config.yaml
arch: "resmlp"
model: "sound classifier"
dataset: "acted Russian speech (Dusha)"
train_examples: 26041
time_shift_ms: 100
n_mels: 64
hop_length: 320
input: "log_mel"
spec_augment: true
win_length: 400
targets: ["emotion"]
num_classes: 4
norm: "layernorm"
norm_position: "pre"
hidden_act: "gelu"
mlp_ratio: 3
parallel_block: false
dropout: 0.1
inner_norm: false
drop_path: 0.05
patch_size: [16, 16]
layers: 14
width: 256
label_smoothing: 0.05
loss: "cross_entropy"
init: "torch_default"
residual_init: "none"
optimizer: "nadamw"
learning_rate: 0.00067
beta1: 0.9
beta2: 0.99
eps: 1e-08
max_grad_norm: 0.5
gradient_centralization: true
max_steps: 12900
batch_size: 128
epochs: 63.4
lr_schedule: "wsd"
decay_fraction: 0.3
final_lr_fraction: 0.01
warmup_steps: 250
weight_decay: 0.4
Rows from block 6 of a small sound classifier, named by matrix and row number. Rows with one number belong to one neuron. Each number is 200 + 30 x the weight over its row's rms, rounded and kept within 0 to 999. All counts start at 0.
After each neuron's rows are labels from the 100 clips, of 14976, where the neuron reaches its highest value: "strongest on" is what is common among them. Only what is clearly more common there than usual is listed. The data: acted Russian speech (Dusha). In brackets: how many of the 100, against the usual share in percent.
# fc1: MLP up (model.blocks.6.mlp.fc1.weight, 768x256), inputs 0-255
# fc2: MLP down (model.blocks.6.mlp.fc2.weight, 256x768, transposed), outputs 0-255

fc1.530,186,153,271,199,205,194,205,187,207,220,218,235,199,175,181,198,217,191,177,217,252,194,222,205,154,200,201,203,208,184,92,196,134,274,219,173,191,164,204,154,194,180,206,219,223,209,239,217,190,184,198,271,240,212,144,219,255,212,178,125,181,221,199,307,234,227,208,193,190,175,226,201,207,236,164,269,186,135,217,204,175,226,231,224,187,208,248,217,174,229,191,150,172,191,195,241,230,201,145,226,196,208,213,214,198,194,179,212,247,267,195,146,198,206,182,231,240,155,183,169,240,205,209,186,229,172,217,194,185,216,235,237,164,228,256,155,229,267,244,254,174,205,154,162,193,156,197,216,193,193,190,163,173,238,250,205,193,174,200,152,202,237,239,208,173,190,193,191,193,188,200,221,222,181,204,178,214,179,228,228,177,174,206,245,195,191,130,225,188,195,180,250,183,227,192,184,141,176,177,175,177,167,186,181,216,234,160,209,219,209,178,185,214,179,222,189,220,194,214,165,193,175,194,147,193,179,212,131,212,199,239,231,192,206,176,205,200,179,246,220,232,188,155,194,165,153,208,219,209,207,209,165,211,169,179,184
fc2.530,217,242,222,285,210,218,189,205,247,167,189,249,225,162,197,202,179,172,194,148,150,221,183,191,211,200,232,204,206,197,221,206,203,251,184,221,256,227,212,249,262,175,197,185,199,201,200,216,185,206,178,148,218,222,199,174,154,221,217,203,229,196,228,152,167,132,210,179,233,240,215,198,181,190,212,194,206,204,160,184,236,241,171,182,204,189,189,233,199,170,210,172,160,192,189,217,154,227,234,167,173,124,199,224,223,236,214,197,203,206,237,233,203,206,213,206,208,221,196,211,167,212,249,139,227,222,256,241,144,199,197,224,200,157,218,175,171,214,156,212,200,208,164,189,205,190,182,244,215,217,182,220,209,140,230,160,174,180,202,212,196,176,174,234,164,218,183,262,262,224,181,137,170,169,307,170,174,193,192,180,204,182,163,197,162,241,161,191,177,228,230,197,208,223,186,246,225,150,221,154,175,136,196,243,206,160,196,258,218,195,157,159,198,174,211,187,218,217,260,198,184,209,226,161,192,246,233,195,222,227,239,180,214,182,186,217,271,209,192,189,209,205,203,160,109,176,187,197,204,167,209,223,164,221,238,232
strongest on: emotion: neutral (61 vs 35.7)

fc1.713,208,180,263,172,205,205,218,232,169,200,199,178,201,246,190,186,181,162,180,213,235,209,244,156,193,227,207,227,202,205,201,217,225,189,206,150,180,164,187,217,205,187,245,220,191,198,222,212,217,172,162,188,178,242,142,217,177,149,168,177,218,197,194,236,227,235,175,226,183,204,220,169,223,217,191,197,232,162,145,220,196,206,237,210,229,210,198,196,187,235,218,174,165,199,154,195,205,202,171,267,190,256,192,241,246,168,176,215,233,181,175,154,185,266,195,222,158,177,198,170,240,182,247,195,192,166,252,222,229,181,209,196,166,246,218,158,218,187,243,181,179,242,189,191,192,186,179,277,189,186,243,238,134,216,239,219,215,225,208,217,240,268,192,226,276,198,217,206,120,231,163,174,189,144,225,208,231,216,221,213,174,194,135,199,208,195,210,248,212,217,158,210,199,179,193,195,191,186,147,195,184,143,225,229,231,195,228,175,217,196,174,207,232,208,204,153,237,167,228,166,187,195,198,194,110,168,193,156,164,170,119,252,224,202,178,135,219,181,270,147,193,188,179,200,224,174,214,245,206,169,217,198,223,183,173,228
fc2.713,181,242,242,167,186,213,197,231,164,213,233,119,242,235,174,146,142,175,228,186,214,148,252,176,175,198,191,241,232,224,220,231,221,159,218,172,186,157,199,238,179,212,191,239,182,203,207,183,191,144,234,216,203,223,223,208,186,209,253,201,185,178,190,197,229,210,229,219,137,143,238,225,185,227,175,231,232,232,229,255,148,179,223,242,127,199,207,163,155,128,203,216,188,240,195,167,186,174,191,204,150,210,254,188,232,181,187,176,215,179,193,196,197,193,217,223,145,176,139,148,255,206,230,214,198,210,201,214,212,194,210,226,205,241,176,209,181,152,225,157,243,210,172,222,198,218,177,207,249,231,230,233,216,266,171,181,179,248,210,169,200,265,162,207,213,246,217,226,188,164,225,197,203,215,165,200,209,237,216,235,137,183,170,184,207,180,260,213,169,245,188,206,239,170,215,161,175,230,157,226,202,183,220,176,194,165,186,173,149,202,176,248,249,236,171,190,204,183,169,182,160,192,140,204,221,187,192,205,152,233,214,200,186,202,229,175,158,211,182,166,184,196,206,230,256,213,217,221,190,237,173,161,210,226,186,153
strongest on: emotion: neutral (71 vs 35.7)

fc1.253,194,213,274,184,192,227,232,226,157,196,215,175,207,238,205,167,186,164,173,201,257,212,251,172,169,238,220,242,190,185,183,208,230,198,204,164,211,153,199,240,195,196,254,226,198,215,224,214,217,173,139,196,188,231,156,214,187,152,207,172,231,190,181,210,214,244,164,243,187,222,210,183,228,208,206,184,230,164,166,234,242,213,230,224,226,208,166,215,188,237,234,209,171,201,152,157,205,167,172,246,187,250,179,230,246,174,190,224,213,170,172,152,208,264,180,229,154,199,206,198,236,184,248,215,187,173,260,235,222,191,234,196,168,235,234,168,205,180,243,184,187,245,190,191,183,228,183,243,175,167,264,227,120,215,233,222,223,227,200,225,244,240,188,231,263,219,203,204,135,217,143,198,191,151,240,209,222,212,227,199,186,178,148,202,232,203,216,249,161,206,149,210,231,188,179,204,204,161,165,188,178,176,198,209,236,177,227,166,193,190,138,211,217,217,212,198,216,166,220,195,182,220,191,188,117,205,181,169,138,157,142,244,241,211,153,139,212,207,267,168,154,180,192,206,204,198,207,237,183,197,194,224,227,213,184,198
fc2.253,182,237,235,190,210,154,201,204,161,216,269,152,199,256,201,205,136,223,193,209,175,150,235,195,177,228,198,189,247,253,229,234,191,151,206,198,157,218,204,254,193,235,187,228,245,228,213,179,198,135,193,162,184,217,172,191,154,208,197,198,211,191,222,165,209,173,239,215,167,170,202,209,197,207,236,221,208,233,188,289,182,180,220,214,154,183,220,173,167,128,176,191,189,213,162,194,203,163,180,233,192,199,264,233,222,203,212,184,204,187,216,161,201,204,225,216,191,166,93,160,268,186,251,217,196,196,219,200,195,201,214,221,207,201,189,243,161,188,215,197,207,183,203,225,170,232,218,221,247,207,239,221,224,255,158,217,164,239,206,191,193,228,154,171,213,258,232,218,187,153,205,195,196,200,186,187,214,198,195,218,143,191,173,204,234,129,222,215,182,272,172,168,234,194,199,201,189,227,195,230,226,177,259,188,183,210,190,152,137,219,202,252,251,207,156,188,200,152,157,178,180,217,171,164,180,194,186,166,145,207,208,241,194,185,197,174,152,196,193,153,218,187,185,191,222,217,226,253,220,229,164,174,228,232,162,150
strongest on: emotion: neutral (70 vs 35.7)

fc1.752,215,166,209,193,172,266,185,197,198,236,204,210,216,205,250,193,228,204,190,198,196,223,185,157,197,183,218,235,153,217,216,175,253,159,236,199,229,229,113,157,166,191,238,235,224,195,195,193,201,250,199,279,178,223,173,234,283,200,211,161,181,238,161,204,191,189,123,238,191,203,199,185,210,233,205,242,212,183,226,227,196,209,235,158,153,156,170,179,196,201,213,212,204,176,191,198,210,199,199,179,253,179,238,173,215,207,196,140,232,200,203,195,213,235,211,273,170,198,287,199,176,253,175,195,190,186,178,197,204,189,238,195,202,247,221,219,229,194,153,161,192,206,175,182,142,222,197,196,171,205,242,236,139,177,217,199,167,187,192,152,217,186,232,174,238,154,186,135,191,198,208,219,202,220,156,233,223,196,182,208,192,189,167,176,200,192,205,231,168,245,203,204,221,200,176,180,197,206,193,207,161,210,164,159,223,191,211,167,258,181,222,231,189,230,276,154,158,128,197,167,235,230,176,228,187,208,180,203,206,189,257,210,201,215,139,223,156,191,241,198,178,164,226,220,197,180,232,222,180,165,196,132,259,180,193,138
fc2.752,204,175,214,208,215,250,207,197,208,279,183,223,202,211,233,217,223,221,206,234,210,181,158,211,225,134,200,167,206,211,202,166,175,212,292,166,161,251,156,187,235,194,228,257,220,175,216,187,218,221,188,198,242,258,212,214,174,196,195,190,179,242,172,212,214,152,148,202,241,169,170,204,184,242,220,212,192,173,196,166,179,204,228,103,146,200,171,181,248,158,210,179,206,171,206,246,252,237,215,198,220,157,251,235,236,260,200,145,215,224,188,167,193,207,231,227,190,213,264,194,187,228,220,195,190,205,222,226,181,200,227,187,212,210,228,244,252,241,180,190,218,197,189,167,176,159,213,199,170,183,232,245,193,178,238,196,187,212,198,191,234,195,218,192,238,178,168,172,178,144,172,201,158,234,177,249,219,175,180,239,198,200,152,188,210,185,166,227,200,184,219,208,232,198,184,155,149,164,198,210,216,188,193,130,175,178,145,166,178,162,217,238,196,160,176,178,209,207,196,146,245,248,186,248,205,210,186,201,238,208,232,204,184,182,226,145,168,210,215,200,189,143,205,209,169,190,215,227,223,117,185,160,237,131,205,181
strongest on: emotion: angry (39 vs 18.9)

fc1.247,175,140,264,157,227,233,219,238,170,237,185,171,181,215,170,230,200,210,205,250,193,205,233,163,190,212,231,219,206,216,205,211,231,144,210,145,209,203,192,184,197,267,245,253,187,180,198,205,204,217,162,220,175,211,209,237,193,181,164,207,152,183,203,198,234,205,177,208,190,184,213,210,200,202,219,219,198,133,200,221,148,181,249,187,153,203,250,155,214,253,194,230,243,178,205,237,217,178,174,218,285,244,212,189,219,200,170,150,215,192,183,198,192,174,273,253,130,110,229,190,207,192,165,203,140,171,201,200,207,192,224,184,175,236,202,211,196,172,201,204,216,229,184,180,189,193,214,190,184,187,238,305,177,150,206,199,222,235,187,178,208,256,185,174,216,191,231,187,145,200,204,224,209,248,151,203,221,186,198,229,167,196,181,176,241,176,217,225,235,171,202,250,204,217,231,172,201,228,175,232,171,212,205,210,258,219,234,149,246,188,181,230,214,210,210,169,222,174,176,175,250,216,208,248,153,156,156,212,189,123,203,189,225,231,189,179,184,192,243,202,151,215,200,251,244,172,207,214,203,183,229,179,235,155,178,182
fc2.247,193,215,219,166,156,217,217,206,136,218,177,152,229,240,171,174,190,169,220,184,244,233,209,178,209,181,166,209,215,197,238,201,201,172,192,177,150,143,203,227,158,175,244,222,174,212,216,187,229,157,213,191,144,225,223,222,140,178,222,235,272,180,211,197,267,255,158,248,179,192,196,220,175,188,187,156,227,208,207,143,191,175,165,204,244,221,192,166,213,186,259,219,210,191,200,170,200,210,221,197,124,269,173,241,196,156,211,204,222,161,176,211,175,205,192,159,159,226,202,172,239,225,240,234,194,218,226,216,252,209,237,178,214,181,188,217,206,172,225,140,222,257,203,194,224,180,201,197,176,164,228,197,184,253,192,203,274,262,176,219,239,226,183,182,223,222,223,225,172,226,177,236,203,210,184,185,201,232,245,198,184,211,187,182,265,195,230,202,198,201,170,182,211,163,210,165,122,193,160,160,210,237,238,173,124,145,180,230,133,179,218,231,225,195,204,207,214,203,201,229,191,240,140,212,233,173,188,204,203,209,157,191,202,207,247,170,189,204,169,217,227,151,178,228,248,215,212,171,209,247,180,236,213,190,241,200
strongest on: emotion: angry (42 vs 18.9)

fc1.396,174,170,152,143,145,198,225,226,194,201,182,189,181,168,167,272,176,212,207,231,218,176,197,192,153,220,217,254,182,207,189,160,228,232,223,199,218,246,214,159,218,210,167,225,219,176,178,181,171,196,208,219,236,171,198,196,219,205,186,189,189,188,214,226,229,214,231,211,205,176,116,189,220,179,188,208,101,205,190,249,170,200,228,237,169,187,250,167,167,254,181,201,242,152,234,210,201,189,158,231,218,215,223,171,170,196,200,206,218,180,209,162,133,174,217,216,250,179,187,177,196,150,232,234,172,199,213,195,201,263,210,249,260,258,175,216,221,234,194,225,243,173,171,169,125,252,300,206,199,208,185,167,227,238,177,258,181,223,195,205,137,150,228,168,200,183,230,162,184,184,183,207,243,162,198,167,184,112,214,202,199,163,165,165,196,189,165,205,213,213,198,222,181,218,235,206,223,222,217,232,230,231,227,213,194,184,219,173,231,211,117,224,225,169,192,227,176,222,181,192,228,202,159,184,206,201,176,236,207,187,209,222,231,196,213,226,193,157,244,162,206,249,202,228,228,174,180,213,153,223,192,184,183,202,196,169
fc2.396,210,191,220,174,185,193,213,243,170,188,190,153,209,204,180,167,138,186,209,198,214,252,197,212,172,173,223,196,169,232,213,230,207,179,196,229,213,194,230,201,275,231,217,238,184,212,157,252,154,178,195,210,173,215,241,179,211,236,223,203,180,212,155,199,225,219,237,212,181,230,241,177,187,155,197,199,224,219,155,217,184,157,195,225,204,192,198,183,246,184,223,182,231,218,244,161,237,188,177,175,226,215,183,244,164,197,163,182,188,139,212,219,217,158,214,191,186,160,181,189,240,168,187,289,139,274,157,245,177,216,221,233,179,210,197,216,224,138,185,191,235,205,146,169,158,285,183,181,194,157,197,218,233,198,178,241,211,212,175,184,171,230,183,128,214,168,187,224,205,224,202,231,219,222,156,167,164,247,233,151,157,249,173,155,234,202,252,227,208,139,211,174,211,183,212,171,210,192,212,190,207,202,256,226,201,202,180,172,200,188,153,226,269,212,132,203,199,181,168,197,178,195,191,231,215,234,165,254,191,172,198,178,265,192,177,209,202,241,180,177,168,137,199,246,231,206,196,196,194,261,202,214,210,229,149,174
strongest on: emotion: angry (58 vs 18.9)

fc1.575,192,196,171,194,201,226,187,171,182,213,252,158,225,248,243,189,236,187,201,224,195,180,160,198,208,193,220,163,163,259,224,228,178,158,222,200,185,233,208,219,184,220,198,185,180,224,242,211,234,152,164,183,194,233,223,203,198,202,205,171,202,229,161,191,194,123,172,234,205,193,232,172,188,201,209,215,223,230,214,229,201,206,199,107,197,222,136,222,178,117,175,149,142,224,160,237,216,209,240,174,184,174,173,240,256,323,225,187,194,198,153,215,215,226,229,171,155,202,213,179,232,218,241,173,184,224,174,198,212,221,193,203,166,182,238,250,210,187,147,156,170,177,204,217,215,156,158,195,214,118,183,246,221,215,211,196,240,188,234,168,165,219,198,215,249,185,153,216,194,217,205,169,131,244,228,278,192,229,167,190,246,216,149,197,179,201,224,216,194,204,147,188,229,177,178,203,188,175,161,249,212,210,229,196,174,244,175,215,222,166,248,232,239,173,198,164,192,158,196,163,194,186,185,189,224,209,205,194,216,204,227,223,142,191,190,213,165,198,159,198,228,151,221,194,178,218,207,221,220,226,154,188,224,189,175,208
fc2.575,168,231,207,213,225,205,151,236,205,171,230,217,247,196,179,133,141,142,237,164,246,232,267,215,181,193,180,197,214,180,163,192,166,165,165,172,170,172,203,263,193,157,238,197,167,199,214,198,224,271,188,176,142,212,187,191,177,246,174,244,189,238,185,166,194,234,187,162,160,181,234,181,210,184,210,244,282,197,182,191,196,176,216,206,210,181,161,202,183,236,208,212,158,229,232,174,189,210,201,180,188,241,173,205,200,144,146,261,201,203,187,221,230,177,146,153,211,231,181,189,209,195,184,225,216,262,227,206,209,179,191,193,167,250,200,176,164,200,244,203,193,238,173,247,215,187,180,228,216,242,193,168,172,165,210,175,223,192,207,173,228,211,185,207,219,154,241,220,191,151,249,194,211,230,205,239,221,246,223,238,203,207,188,183,265,225,208,196,177,228,275,161,197,180,208,164,175,211,157,172,212,192,200,204,245,209,280,224,214,235,225,199,186,215,182,214,200,189,239,162,167,161,213,186,174,160,238,210,157,203,152,245,212,157,179,176,199,281,184,142,178,227,229,171,220,203,194,231,203,179,213,216,195,178,201,261
strongest on: emotion: angry (48 vs 18.9)

fc1.299,175,231,149,224,153,217,175,211,187,243,177,178,209,263,245,226,216,249,214,206,172,142,165,173,156,212,217,236,238,224,199,196,179,178,158,207,185,248,133,196,124,200,207,185,216,218,175,172,256,181,191,189,167,213,179,187,181,159,221,212,247,186,185,197,148,118,207,252,218,178,172,205,149,210,231,227,192,224,166,222,184,217,198,183,133,200,151,177,162,167,229,174,175,207,204,245,167,157,203,222,194,161,204,211,268,280,265,167,201,191,189,221,176,265,252,184,190,230,190,147,181,225,227,183,188,199,183,219,201,229,160,197,247,222,198,205,191,199,130,153,234,200,210,263,197,145,188,220,201,208,215,240,174,172,220,196,173,223,213,153,199,157,155,209,192,186,237,183,220,222,186,154,180,205,221,232,234,159,153,233,217,195,148,221,169,205,198,223,183,226,197,203,248,193,160,212,163,182,199,212,202,175,189,220,182,202,241,220,233,190,238,188,208,199,247,175,179,150,217,179,220,230,136,194,230,226,210,190,170,208,196,230,184,217,204,221,158,218,181,214,233,246,217,208,184,221,212,182,146,236,153,166,236,217,202,190
fc2.299,216,247,228,217,236,178,209,156,214,148,161,177,209,159,224,201,260,219,211,210,192,209,206,211,218,205,184,201,217,235,236,227,219,236,174,207,210,162,200,164,201,191,201,142,189,235,218,231,232,250,157,163,200,192,193,227,225,204,154,218,193,237,187,170,180,182,210,145,204,221,238,216,152,195,233,166,195,165,233,178,220,182,181,209,185,249,178,240,171,197,189,173,178,234,172,197,162,232,210,197,170,215,207,199,231,210,256,182,189,199,188,226,176,205,249,220,148,201,227,153,139,160,181,143,236,200,203,129,188,169,216,183,168,201,234,148,200,183,163,195,191,184,187,220,258,214,147,187,238,241,231,257,218,206,206,164,198,166,229,192,182,240,168,229,151,189,228,197,213,204,253,180,156,216,197,228,199,236,220,187,200,248,214,214,111,184,237,131,228,206,177,217,185,211,167,238,182,215,211,191,138,156,202,240,184,228,189,201,230,206,268,162,163,241,208,146,190,251,201,216,205,170,218,188,249,193,222,169,248,151,210,171,174,251,248,221,154,167,172,209,249,239,227,207,188,237,202,206,183,117,169,193,202,186,219,230
strongest on: emotion: positive (44 vs 18.4)

fc1.720,205,217,199,172,211,233,228,239,168,226,239,166,203,265,245,196,212,177,206,245,213,196,221,160,173,228,173,223,175,223,182,189,202,207,229,153,197,173,186,203,163,177,252,213,209,173,200,155,202,147,153,209,174,235,177,179,187,189,220,177,218,167,183,204,197,215,155,243,212,184,199,184,198,243,208,174,216,129,147,230,158,186,221,186,158,208,182,208,160,241,239,132,188,228,160,236,224,209,186,251,232,242,196,250,262,217,214,191,233,177,208,147,191,286,148,211,228,224,226,197,232,208,228,191,161,204,199,195,273,187,180,210,160,232,236,191,208,246,219,173,200,196,241,227,173,191,177,199,161,187,213,186,133,216,282,233,192,210,237,171,209,222,204,216,280,172,198,180,151,203,186,182,206,213,165,265,228,197,174,233,172,192,130,226,180,187,228,265,231,195,147,203,213,203,205,167,205,217,151,204,157,207,181,173,193,170,164,189,214,209,189,195,233,228,218,198,187,183,233,218,232,220,152,200,163,194,212,199,190,150,170,226,214,253,211,165,200,167,230,192,234,201,209,203,263,225,262,247,176,221,170,178,222,173,187,204
fc2.720,147,234,223,130,164,224,225,207,187,193,202,156,235,202,139,180,164,187,218,230,229,199,190,119,207,181,228,215,226,230,244,213,153,201,249,212,188,158,200,219,251,254,189,210,166,191,249,227,189,181,226,148,201,204,245,229,150,212,206,207,183,173,187,180,254,230,248,246,165,195,199,218,206,163,193,170,206,260,190,209,176,191,214,217,208,210,196,143,163,155,233,203,250,207,200,176,169,199,216,257,172,202,214,195,234,181,196,206,187,152,197,194,176,173,217,229,159,213,167,160,222,155,225,194,151,221,157,222,169,241,239,209,235,222,153,237,201,177,219,179,268,201,164,176,225,189,225,173,230,222,209,202,206,208,164,194,207,274,170,230,158,229,165,199,219,237,232,222,152,148,180,156,232,244,177,173,195,225,240,183,184,201,150,172,177,181,232,205,191,183,167,176,221,139,197,177,220,223,214,208,216,190,201,199,187,178,199,191,152,238,159,249,229,180,194,184,165,223,149,151,173,238,139,240,221,208,201,196,204,222,164,203,205,167,236,136,210,193,191,142,217,188,238,246,233,221,240,258,196,206,178,210,210,244,199,203
strongest on: emotion: neutral (62 vs 35.7)

fc1.534,209,153,216,179,205,206,213,168,198,225,258,195,191,223,185,228,184,211,202,227,214,191,139,217,181,211,218,230,177,245,214,197,224,222,257,179,226,207,192,130,183,202,216,247,206,155,231,178,207,188,155,253,233,213,177,253,254,183,230,171,197,202,184,238,237,146,191,225,176,180,218,248,185,223,180,250,194,143,258,207,143,208,241,169,135,188,225,203,184,192,179,218,231,168,202,289,227,191,129,175,186,165,226,167,231,202,216,159,203,176,215,209,204,203,244,264,170,182,266,200,236,193,184,214,200,224,198,174,213,178,201,257,167,255,252,230,219,239,209,170,207,173,168,187,192,190,186,193,208,236,203,260,198,244,204,199,198,196,218,183,209,253,188,188,219,141,223,147,212,194,213,203,176,201,171,202,222,189,192,198,162,200,207,227,217,162,206,208,216,241,195,218,106,236,165,214,217,220,200,210,184,225,166,182,180,197,150,167,225,210,189,259,183,173,151,200,168,165,204,177,245,163,165,255,204,188,184,234,223,164,252,193,140,213,228,186,152,176,216,203,193,191,175,197,205,185,180,164,192,165,211,112,204,157,197,171
fc2.534,180,208,237,172,234,214,247,235,202,184,199,177,212,156,198,195,202,186,223,237,176,221,187,174,227,177,178,161,190,219,199,186,178,197,310,201,175,175,207,159,227,190,188,253,203,154,219,211,187,147,192,227,224,216,221,226,188,195,176,206,177,188,202,231,232,206,196,180,213,242,217,233,199,155,192,162,181,159,216,204,206,198,227,185,170,211,230,228,216,203,189,171,245,235,194,192,229,232,180,211,187,188,261,255,143,200,206,200,199,149,178,139,223,149,210,212,183,228,251,199,202,218,202,164,156,215,240,149,192,168,217,195,155,167,243,204,218,199,199,187,249,160,220,204,223,169,161,178,193,184,184,210,230,203,201,204,188,224,217,202,214,221,191,208,211,184,214,169,135,184,234,207,182,206,167,192,193,219,190,166,160,224,228,159,245,215,252,212,243,147,212,196,190,209,236,177,211,215,196,223,167,150,247,109,121,220,133,154,189,212,180,202,233,227,162,158,231,227,232,185,214,195,203,230,142,191,181,196,223,216,215,215,221,233,277,118,192,163,211,130,158,132,169,229,208,221,230,252,246,142,188,223,198,181,207,169
strongest on: emotion: angry (46 vs 18.9)

fc1.125,162,220,160,221,191,212,215,231,164,227,197,207,236,258,262,236,212,215,201,193,228,188,171,230,207,193,232,193,188,239,240,222,189,151,176,194,167,266,210,190,159,241,228,222,240,213,215,176,230,196,171,195,186,230,190,231,190,193,198,165,213,192,203,194,164,106,197,194,220,176,223,205,123,246,225,233,175,225,178,222,170,226,196,174,155,200,135,207,146,145,218,192,163,214,161,238,215,179,198,197,205,158,191,210,252,291,223,156,218,204,190,215,193,246,200,198,194,219,161,162,236,150,216,220,189,217,168,188,237,195,166,214,203,198,210,217,166,182,137,208,232,190,185,260,187,195,171,210,165,174,185,230,181,200,198,187,167,208,203,183,188,233,189,209,206,185,223,225,218,189,221,144,183,224,195,265,215,214,108,192,240,176,169,210,176,178,211,247,193,189,168,168,256,179,170,203,149,188,140,197,157,237,195,206,172,263,216,203,221,162,254,211,234,236,172,137,217,144,171,171,214,173,200,185,268,214,199,203,170,211,187,223,164,214,233,239,155,223,156,225,192,175,210,186,212,192,244,214,199,219,134,180,226,198,188,211
fc2.125,177,222,204,216,264,201,191,189,151,174,189,219,218,200,186,179,143,166,196,176,243,199,233,235,175,223,201,246,192,238,173,229,192,223,184,190,151,155,186,158,172,235,229,223,189,194,201,206,211,189,160,218,162,239,202,205,158,187,208,195,186,210,206,241,192,180,178,138,196,141,248,199,202,232,183,246,202,149,207,173,190,185,208,231,180,157,203,241,164,258,162,239,143,231,198,229,208,219,166,174,189,198,193,213,237,221,165,184,222,200,163,195,234,200,180,148,198,177,157,176,249,147,204,225,198,201,183,186,215,186,184,211,152,231,260,146,193,190,205,189,206,222,158,228,212,165,149,209,227,213,152,216,192,222,242,213,219,155,253,160,247,242,171,272,173,184,232,235,222,197,238,224,184,224,140,244,237,216,202,229,224,192,164,188,211,187,214,223,252,211,193,267,202,228,178,183,183,257,134,184,155,233,233,220,223,235,220,228,238,220,225,214,225,217,163,192,238,204,214,197,176,126,218,195,238,101,206,230,184,194,214,167,161,218,227,173,189,221,189,228,190,186,188,172,178,142,249,214,209,199,229,182,159,161,172,221
strongest on: emotion: angry (50 vs 18.9)

fc1.747,224,198,186,223,205,181,180,161,219,197,167,129,207,194,205,263,226,221,182,225,165,125,154,206,190,231,162,185,185,199,139,222,162,247,273,227,206,265,194,196,171,197,168,209,263,210,192,190,197,209,211,193,272,203,198,195,194,210,203,204,212,158,213,213,204,135,220,188,187,172,177,192,222,202,195,230,126,238,214,243,208,205,209,209,158,212,230,171,186,265,176,125,199,198,200,271,182,221,196,228,207,155,257,227,182,231,282,178,196,226,188,154,150,182,264,219,208,209,178,192,210,185,249,194,224,154,235,180,178,240,213,226,246,208,204,195,212,216,135,218,202,164,227,178,193,182,243,164,219,210,208,218,244,267,205,226,152,200,232,147,130,180,247,173,218,193,194,192,199,167,180,211,208,181,152,184,201,157,188,209,172,183,175,210,204,191,183,208,225,214,201,210,223,173,223,185,200,219,202,241,194,222,239,139,183,162,219,194,172,213,157,226,201,180,213,216,189,242,161,210,187,196,158,203,202,175,197,171,177,215,230,221,177,217,223,210,161,101,205,180,220,222,142,230,171,183,205,202,162,157,178,166,198,214,178,177
fc2.747,191,172,191,199,121,218,198,160,256,209,220,186,185,214,192,136,226,223,260,214,177,169,207,187,221,208,164,192,206,193,187,197,233,189,224,196,207,167,246,221,197,149,186,133,132,218,165,211,221,197,196,213,211,197,190,166,212,190,203,200,217,209,189,210,172,229,183,206,174,196,213,206,232,223,187,164,272,245,230,174,179,199,183,215,235,241,202,187,214,221,210,229,187,205,157,109,159,235,289,196,166,244,213,179,257,124,188,255,170,208,179,219,191,221,169,159,170,238,252,191,207,212,217,212,209,223,190,182,219,163,148,201,165,190,155,195,207,174,244,188,182,197,201,262,236,165,189,201,229,196,225,175,228,198,136,174,272,261,216,154,195,144,187,232,176,164,193,175,222,206,219,220,196,179,271,213,203,256,222,218,258,222,209,239,206,236,248,164,184,221,188,184,188,186,174,198,174,161,239,186,283,172,168,179,201,202,178,233,172,164,228,187,189,233,221,225,202,234,242,186,181,211,201,164,252,201,242,194,227,187,193,230,178,124,242,222,196,202,191,229,243,180,213,180,224,200,192,209,213,194,193,220,174,210,223,210
strongest on: emotion: positive (40 vs 18.4)

fc1.756,140,168,217,193,217,221,205,229,200,218,194,196,160,194,239,223,241,235,187,204,187,195,182,163,195,211,257,240,174,256,214,219,258,228,268,207,185,200,193,147,190,203,203,225,219,179,178,178,194,165,116,233,225,233,214,238,230,198,161,167,197,229,222,243,210,153,184,174,199,203,237,246,214,254,176,222,210,121,237,191,176,207,209,226,146,179,219,252,138,175,176,234,194,209,162,228,215,205,175,204,217,156,239,134,224,210,206,162,241,205,200,214,223,199,239,220,178,151,244,170,204,181,210,180,206,162,196,149,211,149,204,238,126,209,265,205,213,229,232,182,171,168,167,218,187,218,163,233,166,199,257,259,220,228,202,205,176,157,221,170,170,233,234,207,177,208,227,163,186,199,235,168,142,205,196,215,238,213,187,199,165,172,198,220,155,182,244,222,195,198,176,219,207,271,192,232,173,221,194,212,165,201,183,225,205,265,183,212,194,198,187,182,237,228,188,198,193,172,241,183,251,171,212,199,222,184,219,248,225,120,249,213,183,232,233,211,198,142,235,208,226,203,230,175,230,170,217,223,188,180,187,146,186,180,200,188
fc2.756,165,222,251,153,245,202,231,264,136,201,220,178,254,215,168,182,148,165,228,197,246,219,225,202,194,182,180,190,195,209,217,203,181,168,223,171,144,167,223,197,201,224,241,252,218,204,245,236,196,198,204,221,191,203,206,182,171,208,196,190,183,209,218,205,270,182,189,205,204,200,215,200,161,165,232,206,191,174,225,224,224,208,212,177,173,207,184,201,178,189,195,141,204,209,206,207,243,220,207,197,193,239,227,271,159,188,194,205,221,149,179,144,198,183,212,188,201,173,174,174,272,170,213,245,139,225,212,174,185,203,262,202,184,215,228,235,219,193,202,209,293,212,188,169,188,206,183,186,160,162,192,213,194,206,226,212,216,237,179,193,186,256,161,171,232,169,251,219,164,171,221,219,204,231,140,207,170,212,213,195,180,199,188,185,283,165,221,223,198,190,229,185,218,202,233,162,170,232,149,181,147,234,249,157,156,222,186,159,202,207,170,265,239,216,140,160,222,184,182,168,168,179,201,227,189,164,162,182,163,206,227,208,234,220,238,158,150,235,197,164,151,148,168,220,218,192,237,245,249,212,157,211,253,169,161,171
strongest on: emotion: angry (55 vs 18.9)